config.yaml
dataset: "synthesized solo parts of chorales (CocoChorales)"
input: "log_mel"
codebook_size: 1024
arch: "quartznet"
kernel_size: 9
widths: [192, 240, 288]
lr: 0.0016
shampoo_beta: 0.95
precondition_frequency: 25
merge_dims: false
adamw_lr_other_params: 0.0026
batch_size: 256
weight_decay: 0.1
Rows from block 5 of a small self-supervised audio encoder (BEST-RQ), named by matrix and row number. Rows with one number belong to one channel. Each number is 500 + 50 x the weight over its row's rms, rounded and kept within 0 to 999. All counts start at 0. Numbers have three digits each.
After each channel's rows are labels from the 100 clips, of 14848, where the channel reaches its highest value: "loudest" is the band of the loudest frequency at the time of the peak; "strongest on" is what is common among them. Only what is clearly more common there than usual is listed. The data: synthesized solo parts of chorales (CocoChorales). In brackets: how many of the 100, against the usual share in percent.
# convs1: first pointwise conv (model.blocks.5.convs.1.weight, 240x240x1), inputs 0-47
# convs3: second pointwise conv (model.blocks.5.convs.3.weight, 240x240x1, transposed), outputs 0-47

convs1.37:436489521461440505610537495547532508502418481472466430420507465511556510444469509474505480506450549586614491511457493509499495445481331405538526
convs3.37:496494453551537488619453550532536483462554608526571576521475503587554605519525580481472443553489530509497575517471523551492598503455485502544594
loudest: 500 to 1000 Hz (58 vs 25.4)
strongest on: violin (37 vs 13.8)

convs1.108:510467507551413444542509571465474506452542596449580500552532564490439456637457485550550460502631548589492529454493487474434516482592531481491468
convs3.108:476457482519463445512464554436463499514491516469525475412524476497433502497525452485564528586557523610570586504550501469641427390523530511518539
loudest: 500 to 1000 Hz (69 vs 25.4)
strongest on: note F5 (65 vs 8); violin (60 vs 13.8); note D5 (45 vs 8.2); note D#5 (40 vs 8.8)

convs1.120:380473497539513405483568483512502432487490531534507514589507457467528482566463576526486444542520501559515534425566473543501481483515619388551472
convs3.120:412508468443375487555571469508444501457541501468602543504482494522550493523502577552580455456569554526517402553495499582495534470498469517494496
loudest: 1000 to 2000 Hz (44 vs 12.5)
strongest on: violin (76 vs 13.8); note F#5 (51 vs 7)

convs1.9:589352513417429481421405456443508458469536504496579576418491423494478400507502409504532578444515432457486523539467509533472478585423449505440449
convs3.9:450495589472485508555573460597577519538563490573540469471412520532534462512515625487543470555515479549519495426481490477500484449458559557467486
loudest: 500 to 1000 Hz (51 vs 25.4)
strongest on: violin (80 vs 13.8); note G#5 (36 vs 3.9); note F#5 (32 vs 7)

convs1.155:551450438520501522601448489544481568324537484491502474491511481457499565486558496469520479519460544483343540497616532468503574457455404501508520
convs3.155:501436495470437595447464595433464518441412494478526453476496395496480505479466522468527521476541510494419448516451542505518536560499503535479527
loudest: 1000 to 2000 Hz (45 vs 12.5)
strongest on: violin (80 vs 13.8); note C#5 (51 vs 10); note F5 (30 vs 8); note B4 (28 vs 9.3)

convs1.145:514418537427574542589442447517498486361507480480543523514503544477517439512517535500528508448490467498436571520502464477587398443421495450558459
convs3.145:582521436585417433575566520445547500488465549453400623447507495498565515472510493572601494529492461518446499518499429463485543488550481461497541
loudest: 1000 to 2000 Hz (57 vs 12.5)
strongest on: trumpet (57 vs 7.9); note F#5 (42 vs 7); note E5 (28 vs 7.4)

convs1.53:516483535527504514493562526520527507553490527541493479437579537456446462490465523441540464633526534566581538596530445452435523543409494457458484
convs3.53:521486473497502481443546451553438512489463458492495544568572449445489496461494595455517499531503478416519546562483421373444599457462513556381482
loudest: 250 to 500 Hz (72 vs 44.9)
strongest on: violin (93 vs 13.8); note A#4 (90 vs 10.5); note C5 (39 vs 10.4); note G#4 (32 vs 9.1)

convs1.132:540557501354490467382512547409485545404551583567547473579497539479559481500426541524521459487625541483509594600528461497564546486459507484499501
convs3.132:425457421416507484503477683489552476501493467573477591577539556527503586526546427536532548540494601510440467501481596557502483509595393440538583
loudest: 500 to 1000 Hz (63 vs 25.4)
strongest on: violin (59 vs 13.8); note F5 (46 vs 8); note G5 (38 vs 6.5); note A5 (33 vs 2.2)

convs1.70:548487475526473452574569375436470514546461452433477588592490545474548475461496455531420414507498459467580423477491535501498513482492544521507499
convs3.70:508474423437438496458462433521414375472521498491445463420506498494555432445508499476489567521482440414461508449471603455511475505488401437492490
loudest: 1000 to 2000 Hz (33 vs 12.5)
strongest on: violin (66 vs 13.8); note E5 (38 vs 7.4); note F#5 (27 vs 7)

convs1.2:498486449452528470456501574478557516523466522565532462447541447519521420470483512511499516434485458489578420495423477517494577525466597471498531
convs3.2:481475476521517318617553568428380439560453500411505509493568527514457498515579575445506517649517499589409503481569438474446457520449431487445440
loudest: 250 to 500 Hz (72 vs 44.9)
strongest on: clarinet (59 vs 9); note D4 (46 vs 12.4); note C4 (41 vs 10.8); note D#4 (34 vs 11.4)

convs1.174:430561547508480545515439355482487455517541455515508451512472541455565515544509447480569509442527435470461462489466404515459471440461517503571596
convs3.174:521534516494528470500533543485427582526474465457480479459485560494545459406461473492598528517502504523563483579514582503526490491522496459471484
loudest: 1000 to 2000 Hz (36 vs 12.5)
strongest on: violin (95 vs 13.8); note F#5 (42 vs 7); note F5 (37 vs 8); note D5 (30 vs 8.2)

convs1.83:513521570479475508515470502552477526453493452529461616542470475481473493488513491495501515468527513547496445437455514540574487653524404418571466
convs3.83:538492509408537477553479798520563403496497443555437510479500443453538492479501517520539459493511539478522519483450523556481583525494499493513551
loudest: 500 to 1000 Hz (59 vs 25.4)
strongest on: violin (81 vs 13.8); note G5 (37 vs 6.5); note A5 (31 vs 2.2); note D#5 (25 vs 8.8)

convs1.48:500446453456485457586607482429432523558492477564533525519536496465542465397481542495501514509544509538450569463422506511528541566509502446509488
convs3.48:483484510630557517465619453492572537486496489489570459464534540442514499643404514485462508513425440505475523462528523567540497658479566539475444
loudest: 500 to 1000 Hz (58 vs 25.4)
strongest on: violin (68 vs 13.8); note D#5 (60 vs 8.8); note F5 (33 vs 8); note C#5 (31 vs 10)

convs1.134:547462478472502568489482536543463492591519483470493499599453585510530512504481520500510578472523411435545491548511501398403464454478517390514542
convs3.134:475473538525513434526529488495441404536527440420505502527538495563521489480534510460544612467476529396467431435486464596472483473615492464525464
loudest: 1000 to 2000 Hz (40 vs 12.5)
strongest on: trumpet (33 vs 7.9); note E5 (27 vs 7.4); clarinet (25 vs 9)

convs1.160:535525511461558551555448574482459553482406525512499521443589501524632432548594474456469470415461416507503533479542502418546558506485422546626535
convs3.160:521503522506537547456515562520542531513385608547527403404504481529513493522538507495486490557541436460458512553484500318473509473455504466499603
loudest: 1000 to 2000 Hz (59 vs 12.5)
strongest on: violin (94 vs 13.8); note E5 (72 vs 7.4); note F5 (37 vs 8); note D5 (36 vs 8.2)

convs1.61:501461421442451487567528497443517501498435595557562398524459480541484476481524447451437547442596444454546530453521511394497417560423430455502569
convs3.61:436507579538508480564508515544531505559636627464458397563487502440523493588441410470447483518503456571458540403460528548388447453510551496474450
loudest: 500 to 1000 Hz (61 vs 25.4)
strongest on: violin (80 vs 13.8); note D#5 (66 vs 8.8); note F5 (53 vs 8); note D5 (26 vs 8.2)

convs1.210:462558518503497505454470388471543488418453648567477481478585489470483464459535495524494476490518461486504419492426448395407546522492543481451442
convs3.210:493544457526537545348528507409462556541465398484529546533539549536549500515452448523550469536528576562594488409572538516487549523502513508525455
loudest: 1000 to 2000 Hz (47 vs 12.5)
strongest on: violin (68 vs 13.8); note F#5 (44 vs 7); note F5 (31 vs 8); note D#5 (26 vs 8.8)

convs1.154:482543423532500413470549502566449495447548518466516534460506440522452422561528534474519431449475470458444396469414519431459384528417528543558412
convs3.154:567550545584548451515454517364459501435425521431474478444426600449549452487595408492493449515504466569508554466641448471458503531530482528541560
loudest: 1000 to 2000 Hz (40 vs 12.5)
strongest on: trumpet (60 vs 7.9); note D#5 (49 vs 8.8); note F5 (45 vs 8); note F#5 (30 vs 7)

convs1.212:518479507553488497503494482472464567446522519514467513463480523501432555479445477414468518443487481467466523501474479376474555508461491543445562
convs3.212:506447522499539468526468490434485596511453446533480537537648514554542482573584505497531598478478324535486431425471584475514411510467529453392434
loudest: 1000 to 2000 Hz (38 vs 12.5)
strongest on: trumpet (47 vs 7.9); note E5 (28 vs 7.4); note F5 (26 vs 8)

convs1.36:462379452475591451535520451523499458447507453550520498478503467517445586483517479453516460452605550496439491489591438448534535533564435472456425
convs3.36:517582534554447490479468569475519573517562549564546471444552443447562477513434521477565649543474420565486486486471483569537466472578506493506468
loudest: 1000 to 2000 Hz (30 vs 12.5)
strongest on: violin (81 vs 13.8); note F5 (50 vs 8); note D#5 (33 vs 8.8); note G5 (26 vs 6.5)

convs1.59:555491443500574494523443603487447493305495504512555605621542567447479529427510443465542482472500472467507464478582509541509532468539506487518491
convs3.59:572490516569607536489575475560413525466555477626549506506519543509588523454474497500508546482536471523539527462465483538497492456511516510549549
loudest: 500 to 1000 Hz (58 vs 25.4)
strongest on: violin (83 vs 13.8); note C#5 (55 vs 10); note D#5 (28 vs 8.8); note B4 (27 vs 9.3)

convs1.236:666508489473484485521499543543556451482469503465604621482503472473519533565426490488489506528489480557642454535458433456486492472474506466561531
convs3.236:576620612507457485569520561513551469529495489535567436500511527444429646537431586547498502604582559476470546590483400492458535541494544536510536
loudest: 1000 to 2000 Hz (48 vs 12.5)
strongest on: violin (81 vs 13.8); note E5 (44 vs 7.4); note F#5 (28 vs 7); note G5 (25 vs 6.5)

convs1.219:507572558520536569504541523513522482454618514514387496476501509518546478525557484496516454458560514491331412450638360534473447528491415566461522
convs3.219:528562475495435530523472570549516494530464524419426462502429488537437546479494436489403472492531478510497580416459479429590510559560391441527539
loudest: 500 to 1000 Hz (53 vs 25.4)
strongest on: violin (44 vs 13.8); note E4 (34 vs 8.7); note C5 (34 vs 10.4); note C#5 (31 vs 10)

convs1.211:482542541420510529610482469438478513459488400537623520557514618504479485482552497496511503497449558461453562607512505520443422497507516541469565
convs3.211:505475465497477452388462565497424514516518497433480374457469484459535484575518510508499519495460436565498495482512520517551501428645500517509495
loudest: 1000 to 2000 Hz (40 vs 12.5)
strongest on: violin (52 vs 13.8); note G5 (34 vs 6.5); note F5 (33 vs 8); clarinet (25 vs 9)

convs1.90:484479567560518464466473598515467428596479606486496506534512557439521525484432545527525517537439469521404511456417477377425595512591531530545441
convs3.90:580522508570521565425478571565510534473529519486429548426400633535546583434434562560549501513531528441484530487489606462495543507532557473471512
loudest: 250 to 500 Hz (73 vs 44.9)
strongest on: bassoon (63 vs 8.8); note A#3 (59 vs 10.8); note G#3 (30 vs 8.3); note B3 (25 vs 9.6)

convs1.101:466457521574455445524535449509459526518475521486396470599557527515600556567502502533494437499481380511500505593478470437544523542481524565482488
convs3.101:454454532530551494508533474474495579504500439500499409439516527402471468440495455442512499449582468492542355462534553476443544474495563495479481
loudest: 500 to 1000 Hz (52 vs 25.4)
strongest on: violin (46 vs 13.8); note G5 (26 vs 6.5); note G#5 (25 vs 3.9); flute (25 vs 8.7)

convs1.123:559543452588508490434476555481472512469473558492428481535514437556530524491531443439448552536511411489518475518512448403451445482464468476472581
convs3.123:435382546546530582465557479449478539510499504440533533551510476386484532532487514574463527469519546457515498533462495601589651485476505533554524
loudest: 250 to 500 Hz (89 vs 44.9)
strongest on: clarinet (62 vs 9); note D4 (41 vs 12.4); note A#4 (32 vs 10.5); violin (32 vs 13.8)

convs1.15:455472550528525449515498521513441491542505482466428552564513518584520545539496475468501496456490454619466457515376469494485530546585500524491493
convs3.15:489526487431484466474413578488484499422477520490310412442534499512514452609541470476571508532507466403493567447450513543506409456560509496540517
loudest: 500 to 1000 Hz (63 vs 25.4)
strongest on: violin (47 vs 13.8); note D5 (38 vs 8.2); note C#5 (38 vs 10)

convs1.171:489511453402475555481555561578524540422555487475560445572546508488559397544479546557523426533495537488465494482510483492469564456500393533530519
convs3.171:481435432540484543497520514504395483568511530458408392532445482461561483475469483387511469510472427526495450459540519448545495456509430497477551
loudest: 500 to 1000 Hz (72 vs 25.4)
strongest on: violin (87 vs 13.8); note F5 (80 vs 8); note D#5 (64 vs 8.8)

convs1.149:480493538495482526441473545508557485476526462561521488442510553597484558573537536488498653504489479404478526564590453408507462481497638520532537
convs3.149:526485477508517511507445533517571557479476528452534521479435561470547478370511524478489517518541562479439382517482457602460512490545514504497523
loudest: 500 to 1000 Hz (76 vs 25.4)
strongest on: violin (66 vs 13.8); note D#5 (51 vs 8.8); note F5 (33 vs 8); note C#5 (27 vs 10)

convs1.26:437422558448505471485470499411593486566470518480582507469571605449563516567552513371433480582467585504489432492554456541511527498547395467475501
convs3.26:432503493549486434546465540465513556561576483507486455593437479527435474461465559448535484572433482499477469525479481409489436485509510567615537
loudest: 500 to 1000 Hz (55 vs 25.4)
strongest on: violin (54 vs 13.8); note C5 (31 vs 10.4); note F5 (30 vs 8); note D#5 (27 vs 8.8)

convs1.144:575495498553460480560458545432554459491558456454483485538546464453569478579571486490489455498470451530476518519548539444464448487529520554411509
convs3.144:545455507507518474576519476490541601463475562343546486523434496463475509480424532462483528399486561457545601488494429422478580471479487520458508
loudest: 500 to 1000 Hz (56 vs 25.4)
strongest on: note C5 (37 vs 10.4); note A#4 (35 vs 10.5)

convs1.224:547487489554470530556553534492541464409593501452478481475541580626435489539478488489555478488474494545427454503597472491537567547531449564527480
convs3.224:501577445478540489454512565471550463470486513495602519488465434426488498530480386498499463542464468520573427575499463500451462506552460523505373
loudest: 500 to 1000 Hz (79 vs 25.4)
strongest on: note C5 (74 vs 10.4); violin (59 vs 13.8); oboe (40 vs 7.4); note D5 (35 vs 8.2)

convs1.100:477530550487521431485516525394420536545481508501504512493507526572535519529562550474587450566487485498415569501447469470485488490549411526489498
convs3.100:459478417510562531501490488371491473536413479479429512515505479495422506500580477551355490471481564549519558436423582567484431557529582506542445
loudest: 500 to 1000 Hz (60 vs 25.4)
strongest on: violin (57 vs 13.8); note C5 (32 vs 10.4); note F5 (27 vs 8)

convs1.35:467481537557419488506595516444508451473558522471414496514476422585508486450439508443435562476463493542559491457538483496516560429523454498474454
convs3.35:487454495523564560508544469458483485516499528480481431440489561457553470493512435537548508464535451515507423500469553501498527495599514403509515
loudest: 500 to 1000 Hz (56 vs 25.4)
strongest on: violin (72 vs 13.8); note F#5 (36 vs 7); note F5 (32 vs 8); note E5 (31 vs 7.4)

convs1.170:486514463442435474552503510508480588446380504486371511525485534561464512588459472596496356614469554491542546462560487517489521472505492520523552
convs3.170:513449613455421469482515409477435468435498459489513515453490594501531568491548563431513464436521648538492490468568495525481483527532519523487530
loudest: 500 to 1000 Hz (52 vs 25.4); 1000 to 2000 Hz (43 vs 12.5)
strongest on: trumpet (77 vs 7.9); note G#5 (34 vs 3.9); note F5 (34 vs 8); note F#5 (30 vs 7)

convs1.81:469523505461548504474474442476401419444525515535544533495491519511541478470381460485558497532579447481482514495503567458544512452571485562534444
convs3.81:494549496456506532446531558441492575554444484585508510545536500462497535529380510357470490466476454493479384579495508498379498530493493453487446
loudest: 500 to 1000 Hz (64 vs 25.4)
strongest on: violin (69 vs 13.8); note F5 (67 vs 8); note D#5 (39 vs 8.8); note C#5 (27 vs 10)

convs1.65:491572467482459473478499444531432408355475539511456476570452531526549493507393487512506486521569459531568434465527490450544520439407450458502534
convs3.65:530560527484509552608467510456430531493622467513501552511491443396616509570528445514486498511553487474541607496470492472527528511433413536493456
loudest: 500 to 1000 Hz (57 vs 25.4)
strongest on: violin (68 vs 13.8); note C5 (55 vs 10.4); note B4 (34 vs 9.3); note C#5 (29 vs 10)

convs1.239:586458463388580547524396516489431530534457553509527509468471484551491483591512504459538455466486464574499480507442381505533522487518430420567525
convs3.239:495556514534546513605569656515486423558449551503529449501509463472510580438518507488458563591494516528419516476471542619534528536512497524504491
loudest: 500 to 1000 Hz (55 vs 25.4); 1000 to 2000 Hz (32 vs 12.5)
strongest on: violin (88 vs 13.8); note D#5 (57 vs 8.8); note F5 (42 vs 8); note C#5 (29 vs 10)

convs1.55:526470548419584494511463519560424511518597498460604522444480551502527447425508613497604427461426528543650515475485496456495450502562400487567471
convs3.55:553572482468492600421599565491574576532564489488481551564515492459551544479531459577507519421422536459566529473473552566461382553612545549483497
loudest: 500 to 1000 Hz (56 vs 25.4)
strongest on: violin (66 vs 13.8); note C#5 (41 vs 10); note C5 (27 vs 10.4)

convs1.66:494521506535469431570486465489523526443504460415517492490427471597465655529513523519497509412526402504520500468570482445539497524446472444558486
convs3.66:530395430433390442379501558517506570523529399501499509547590533529538507491560485465580533466456422545510555590447491399547413427494468518505540
loudest: 1000 to 2000 Hz (54 vs 12.5)
strongest on: violin (97 vs 13.8); note F#5 (60 vs 7); note G#5 (30 vs 3.9); note E5 (28 vs 7.4)

convs1.192:482455554521504492496541466397502512474581517574429437508496560510499482465454396546441455647492518470581527546452485493506439429423436452501503
convs3.192:413589472480567586454551518454453474490583533418443581520510504513460525501497556532511560551455471487496490475487471513402586555402550575537432
loudest: 1000 to 2000 Hz (37 vs 12.5)
strongest on: trumpet (34 vs 7.9); note F5 (30 vs 8); note D#5 (25 vs 8.8)

convs1.177:556514508498487515511524430402411515486576487618512616560534494633519520451512524537578518478521464498488564503479489423531512410500552518519517
convs3.177:486570554533493545563389474549553484500541492495528515625559493485475475466528444480536465523506477389520499490521589494440486629529476515512522
loudest: 1000 to 2000 Hz (36 vs 12.5)
strongest on: clarinet (31 vs 9); note E5 (29 vs 7.4); note D5 (28 vs 8.2); note F5 (25 vs 8)

convs1.50:510500468482497471587477523465605569520503442494464489568437555417521496445549476528580512486580386519453485433533511556520550600529495522429503
convs3.50:482441456399474455461511466468414510467476466483511488393483537554489450557496577489544502582471528499483578532473536439566581524532518504501506
loudest: 1000 to 2000 Hz (31 vs 12.5)
strongest on: violin (76 vs 13.8); note F#5 (41 vs 7); note E5 (40 vs 7.4); note D5 (36 vs 8.2)

convs1.114:459495525521509477499545587483474576352492427517423588445493462331536468504437474490459568464585402475529575513579480481472507411444506482566491
convs3.114:481448536488513525444456620483509519508522517513527476439470481632474513590455526496464469432530491396591460516573539561457402528501505547442480
loudest: 500 to 1000 Hz (66 vs 25.4)
strongest on: violin (76 vs 13.8); note D#5 (63 vs 8.8); note C#5 (38 vs 10)

convs1.51:555430603529529515507518433533521576505492445550541424492491455547508446512449595495579465541520543480439561530509519517513594496433466534490479
convs3.51:463474458441466520494541483511564677447453451528519477491536570492599414523446522470536410507486528575489444466464515459474494467520518520500479
loudest: 500 to 1000 Hz (67 vs 25.4)
strongest on: violin (68 vs 13.8); note C5 (53 vs 10.4); viola (26 vs 8.4)

convs1.202:555425597551418528423528556463471467523432505491526502512545496525571518452503518541562572498596508548516430486615532488462495519570543492439451
convs3.202:557398438551549499449512449480481453452530422511559574479474531538467503480572499568403473538567476524532505466463504435468536463474511500513520
loudest: 1000 to 2000 Hz (44 vs 12.5)
strongest on: oboe (32 vs 7.4); note A4 (27 vs 8.4)

convs1.233:509459526576469478493474460551489481432513520483472521531450453527523516512436434496443548484512492496525471532455493540523437519440516391578533
convs3.233:550586480479632546451511531475479543473482506468499529558494514454610515459582518533476529575548507530512592561542462510484483557560465503511437
loudest: 1000 to 2000 Hz (30 vs 12.5)
strongest on: violin (87 vs 13.8); note F5 (51 vs 8); note D#5 (29 vs 8.8); note A#4 (28 vs 10.5)

convs1.234:513462451418418484530497447465508546454494465501560656692468455528494539458467523527439504527525500470500529556486574398481448495486532470469446
convs3.234:555534463491485518443474474597417476600442474502558613512551442512482472492648592485427502587543512478450612522498528421489483591459483506492491
loudest: 1000 to 2000 Hz (52 vs 12.5)
strongest on: violin (96 vs 13.8); note F5 (56 vs 8); note F#5 (41 vs 7); note E5 (35 vs 7.4)

convs1.107:373519528490501550527542473583612441463583416492502432405532490529521459473481437526558427513414569574406537545545492398462474473474463541474509
convs3.107:507446472469528490501548475427489477538491500448524520540552437502559498545612522463493561362455561546510506557564599416554519475462496484490539
loudest: 500 to 1000 Hz (70 vs 25.4)
strongest on: flute (55 vs 8.7); note E5 (31 vs 7.4); note F5 (26 vs 8)

convs1.147:594435498494476536522534495594473518558480529510481566529525558472526491531580619469507492495500564473444529407498487466502494557511580544484470
convs3.147:499541481585524520560540528450560586530562628528521501491423478541555571461516603423574517519376490564413511524378503464540495556505532473536503
loudest: 250 to 500 Hz (78 vs 44.9)
strongest on: note A#4 (66 vs 10.5); violin (62 vs 13.8); note C5 (32 vs 10.4); note G#4 (27 vs 9.1)

convs1.82:511418453505503464456449592451471576425548577545489566464500531523466438517469559504507490454416525577553444492528542536487496473513452529512426
convs3.82:484478516468507516487582341528499505478496480529516372425510426523500482461448446500525532519505471553579423511435450519516585512561610425560518
loudest: 250 to 500 Hz (73 vs 44.9)
strongest on: note D4 (61 vs 12.4); cello (54 vs 10.1)

convs1.10:510480517480491360397543477501567563584527525575498546441528457508467486453521461574555473522321478440479507482456527493477471597562466470509523
convs3.10:564511636461508599472455493455569601554529505504558458481455525420586557543419454432550557445549568472462496500473519456587563494522408512498540
loudest: 1000 to 2000 Hz (30 vs 12.5)
strongest on: violin (84 vs 13.8); note G5 (52 vs 6.5)

convs1.56:537447479502481407514497415606523479452446486547488448545533585450540471472539486498471506503400552437484498496452541461542489559551555426445474
convs3.56:457476500556592547480494402547401590514460431478560392492537519506533493508397500491546557486539508539466452592523447594434429531501493496519489
loudest: 500 to 1000 Hz (54 vs 25.4)
strongest on: violin (67 vs 13.8); note F#5 (54 vs 7); note F5 (30 vs 8)

convs1.32:494504552556441564562588463430417488494547513599499474452369523553571559445523464494450481577488383481517495533552467470483445482472558389529499
convs3.32:508426524562534480567496489482480495511603490524582466614494475580486450553462477498549465477481471534548518494508441408493426514514528470611487
loudest: 1000 to 2000 Hz (34 vs 12.5)
strongest on: violin (57 vs 13.8); note D#5 (41 vs 8.8); note D5 (40 vs 8.2); note E5 (29 vs 7.4)

convs1.127:419500534495452492421466580475450550490555517505531523434507520565486498494446552460600485459479361442499484572559527499440466445581506489479557
convs3.127:524445472483509549452552454527517506516564565486528407374522489477567535403455456535530492614514534538493506496549434474376550518550446566577465
loudest: 500 to 1000 Hz (57 vs 25.4)
strongest on: violin (89 vs 13.8); note F5 (58 vs 8); note G#5 (38 vs 3.9); note F#5 (35 vs 7)

convs1.67:439537479505574496508512515483531444518501454470427574524492576523551469447532541502485442481415427499399528495521487565473552572496499546476482
convs3.67:466451558469567467448443449511545475440496491558576565587430519416479490410462434494436500507447522506485517443462506514559479553416494577554482
loudest: 250 to 500 Hz (84 vs 44.9)
strongest on: note A4 (45 vs 8.4); note G4 (35 vs 7.4); clarinet (34 vs 9); instrument: violin (32 vs 13.8)

convs1.191:466462489528481483465518535552528459411523465552459494539572546490495552514546474499471533516564481486446553421473493381513550520507541524576548
convs3.191:521497471468470516500513430481496394620537566658496418450579545478464522478421508501557489500492580537497598567504545457515598461504496537469606
loudest: 250 to 500 Hz (83 vs 44.9)
strongest on: bassoon (73 vs 8.8); note A#3 (59 vs 10.8); note C#4 (31 vs 12.1); note B3 (28 vs 9.6)

convs1.196:476422495521575457593477523505349444454399510567490518551495536514499514450409483489516441558589412449487512548452481426414488573565481578514427
convs3.196:473503538534511474455496490493476390328425519502413501513534531573478528387523448492498527470434546549508490547518467412444565485583539529499573
loudest: 500 to 1000 Hz (67 vs 25.4)
strongest on: violin (74 vs 13.8); note G5 (60 vs 6.5); note F5 (44 vs 8); note G#5 (37 vs 3.9)

convs1.124:512412554547495561512462575608513483508537604541518550527466452476522500450610452480565491458610506470531472512516458477569457501526505432578410
convs3.124:502448528500516502452492475490531505562481413441559457453549474537494506389503496497582467526579558521459433492525449534480514543533385544506492
loudest: 1000 to 2000 Hz (40 vs 12.5)
strongest on: violin (51 vs 13.8); note F5 (40 vs 8); note D5 (29 vs 8.2); note F#5 (28 vs 7)

convs1.207:413482516442474517474462457493517491566494417444516526425553524544553409559458553495444466504528477513446499562530470510539440462510432430640526
convs3.207:466453543545563467508565457552509520603480571492487516550537452492508454589466508524525444536475450573462491467570469584502461499629503597497581
loudest: 500 to 1000 Hz (55 vs 25.4)
strongest on: violin (97 vs 13.8); note F5 (62 vs 8); note G5 (44 vs 6.5); note A5 (39 vs 2.2)

convs1.187:541515566455452547492480562523461483434457486547492546463514447435503385448471523509480430497587439474598506488442455488486471488503522507507527
convs3.187:422459494544439474522624549523636510470569458462515559579579449496507448545531478586536491462427508456400526559566517544538515451501595427480547
loudest: 500 to 1000 Hz (89 vs 25.4)
strongest on: violin (87 vs 13.8); note C5 (80 vs 10.4); note A#4 (41 vs 10.5); note C#5 (33 vs 10)

convs1.86:533482495473526432465562491476476515449553490481491454485492564428613586544519481507595540481478431484482504510451523459495426437406525458456490
convs3.86:535534423509519367500545552507499496559522410508474496391517486508508571407429591490502600470547512518526507562478435611543607566502490438472524
loudest: 1000 to 2000 Hz (42 vs 12.5)
strongest on: note F5 (50 vs 8); violin (43 vs 13.8); note D#5 (38 vs 8.8); trumpet (37 vs 7.9)

convs1.197:500477469503553560471561522583492424419485478525451513510530541476550403486523418509478526508511481481482466399604522481508554491472572531482480
convs3.197:508477535477537453474464488475477531506537546548462517461543533558586502556481537469557594409530507473631594523571448547489443444558564484598532
loudest: 1000 to 2000 Hz (31 vs 12.5)
strongest on: violin (41 vs 13.8); oboe (38 vs 7.4); note C5 (37 vs 10.4); note C#5 (36 vs 10)

convs1.186:596539587479532489518502478458453453483514509652503530432413471585461448588569502525562491560392469526529549384502419473533530560483556553435437
convs3.186:547419436499520413539510364464438518511416532376506400412460460500517588534473548458463550554517496470421492472531571446485503552580599516570532
loudest: 500 to 1000 Hz (73 vs 25.4)
strongest on: violin (61 vs 13.8); note C5 (50 vs 10.4); note C#5 (33 vs 10)

convs1.208:482344458536487544490486525520519421515492507519495504447486519510522558515510480491581461504586464447489403487451350492541492472456478517420500
convs3.208:435563453444491431564481417431450493403509570415509485557495456542530515525502436493478532550422460437478551532454490500495481451481547516530487
loudest: 1000 to 2000 Hz (38 vs 12.5)
strongest on: violin (98 vs 13.8); note F5 (51 vs 8); note F#5 (45 vs 7); note E5 (37 vs 7.4)

convs1.225:497490510566531580515493571577486495506539626548499541420538459473522513484502456510513479450509429549696565549457466427532577350493489480600503
convs3.225:456616454451449441485432509381526464413506516468510534510468496484544433478504486499442505484523559554420435432491513495502516536496555560471577
loudest: 500 to 1000 Hz (51 vs 25.4)
strongest on: violin (32 vs 13.8)

convs1.138:573466501374525433464553389464438437527547526489509489515454624603526536477433492566516413585451493504573498578490558470463412386547476480431476
convs3.138:609529624445575530446585481517451508467471456439514473532483538526519485467557491472527498478551500525535536468504508457461458496409565444509508
loudest: 1000 to 2000 Hz (38 vs 12.5)
strongest on: violin (81 vs 13.8); note F#5 (41 vs 7)

convs1.22:543428438479537519492528525585488452463503560504505533524471460538580485471495477492463436614506487436610504542589472472436559434476474571530467
convs3.22:496442599472462451620491525427491538488497521502465534480539520460437457391448488475562527422472453591446567531456439449398555488551546538587546
loudest: 500 to 1000 Hz (57 vs 25.4)
strongest on: note E5 (33 vs 7.4)

convs1.193:450418543496521556493494491440447463491549551568497562499549495510573462512506581473581471501438499539439391530486556506461563437546483455502510
convs3.193:480576522540550439461578391453474592512425523515448405467499543460461484563525535490481494438503421459543473506428440464461457491569466452518473
loudest: 500 to 1000 Hz (57 vs 25.4); 1000 to 2000 Hz (31 vs 12.5)
strongest on: violin (97 vs 13.8); note C#5 (50 vs 10); note E5 (29 vs 7.4); note F#5 (25 vs 7)

convs1.238:503494510509410563518441430440557514512505433511534556570534564587487433495545563552527578588490488510498498473518455472449571530466380568459470
convs3.238:480501417454515448535458486469608451614458481491447494489505531514476522582603584412542548463470512471555520531497366490552571486504511454450523
loudest: 500 to 1000 Hz (84 vs 25.4)
strongest on: violin (83 vs 13.8); note C5 (82 vs 10.4); note D5 (31 vs 8.2); note C#5 (28 vs 10)

convs1.130:512458405538546554433470498572446573562532458536568458502448577503449361519540514449511438433458408504610510456545479524482480434476488407489517
convs3.130:525584520471512486518525438529606481522537490556523345583473497525533503515492494519399493502444531478515533504548370424523495471489501575471490
loudest: 1000 to 2000 Hz (38 vs 12.5)
strongest on: trumpet (71 vs 7.9); note F5 (29 vs 8)

convs1.91:610471530495504437477464557552606596628474538438509481496499489434559525393522488485561509449472504433511476523528424521486464562467621449456558
convs3.91:412610500478456495346466594500518466579546506477468504480491430472562625563514492561441473438574389493556551491457477517562510442589497489511477
loudest: 500 to 1000 Hz (59 vs 25.4)
strongest on: violin (50 vs 13.8); note C#5 (32 vs 10); note D#5 (31 vs 8.8); note F5 (25 vs 8)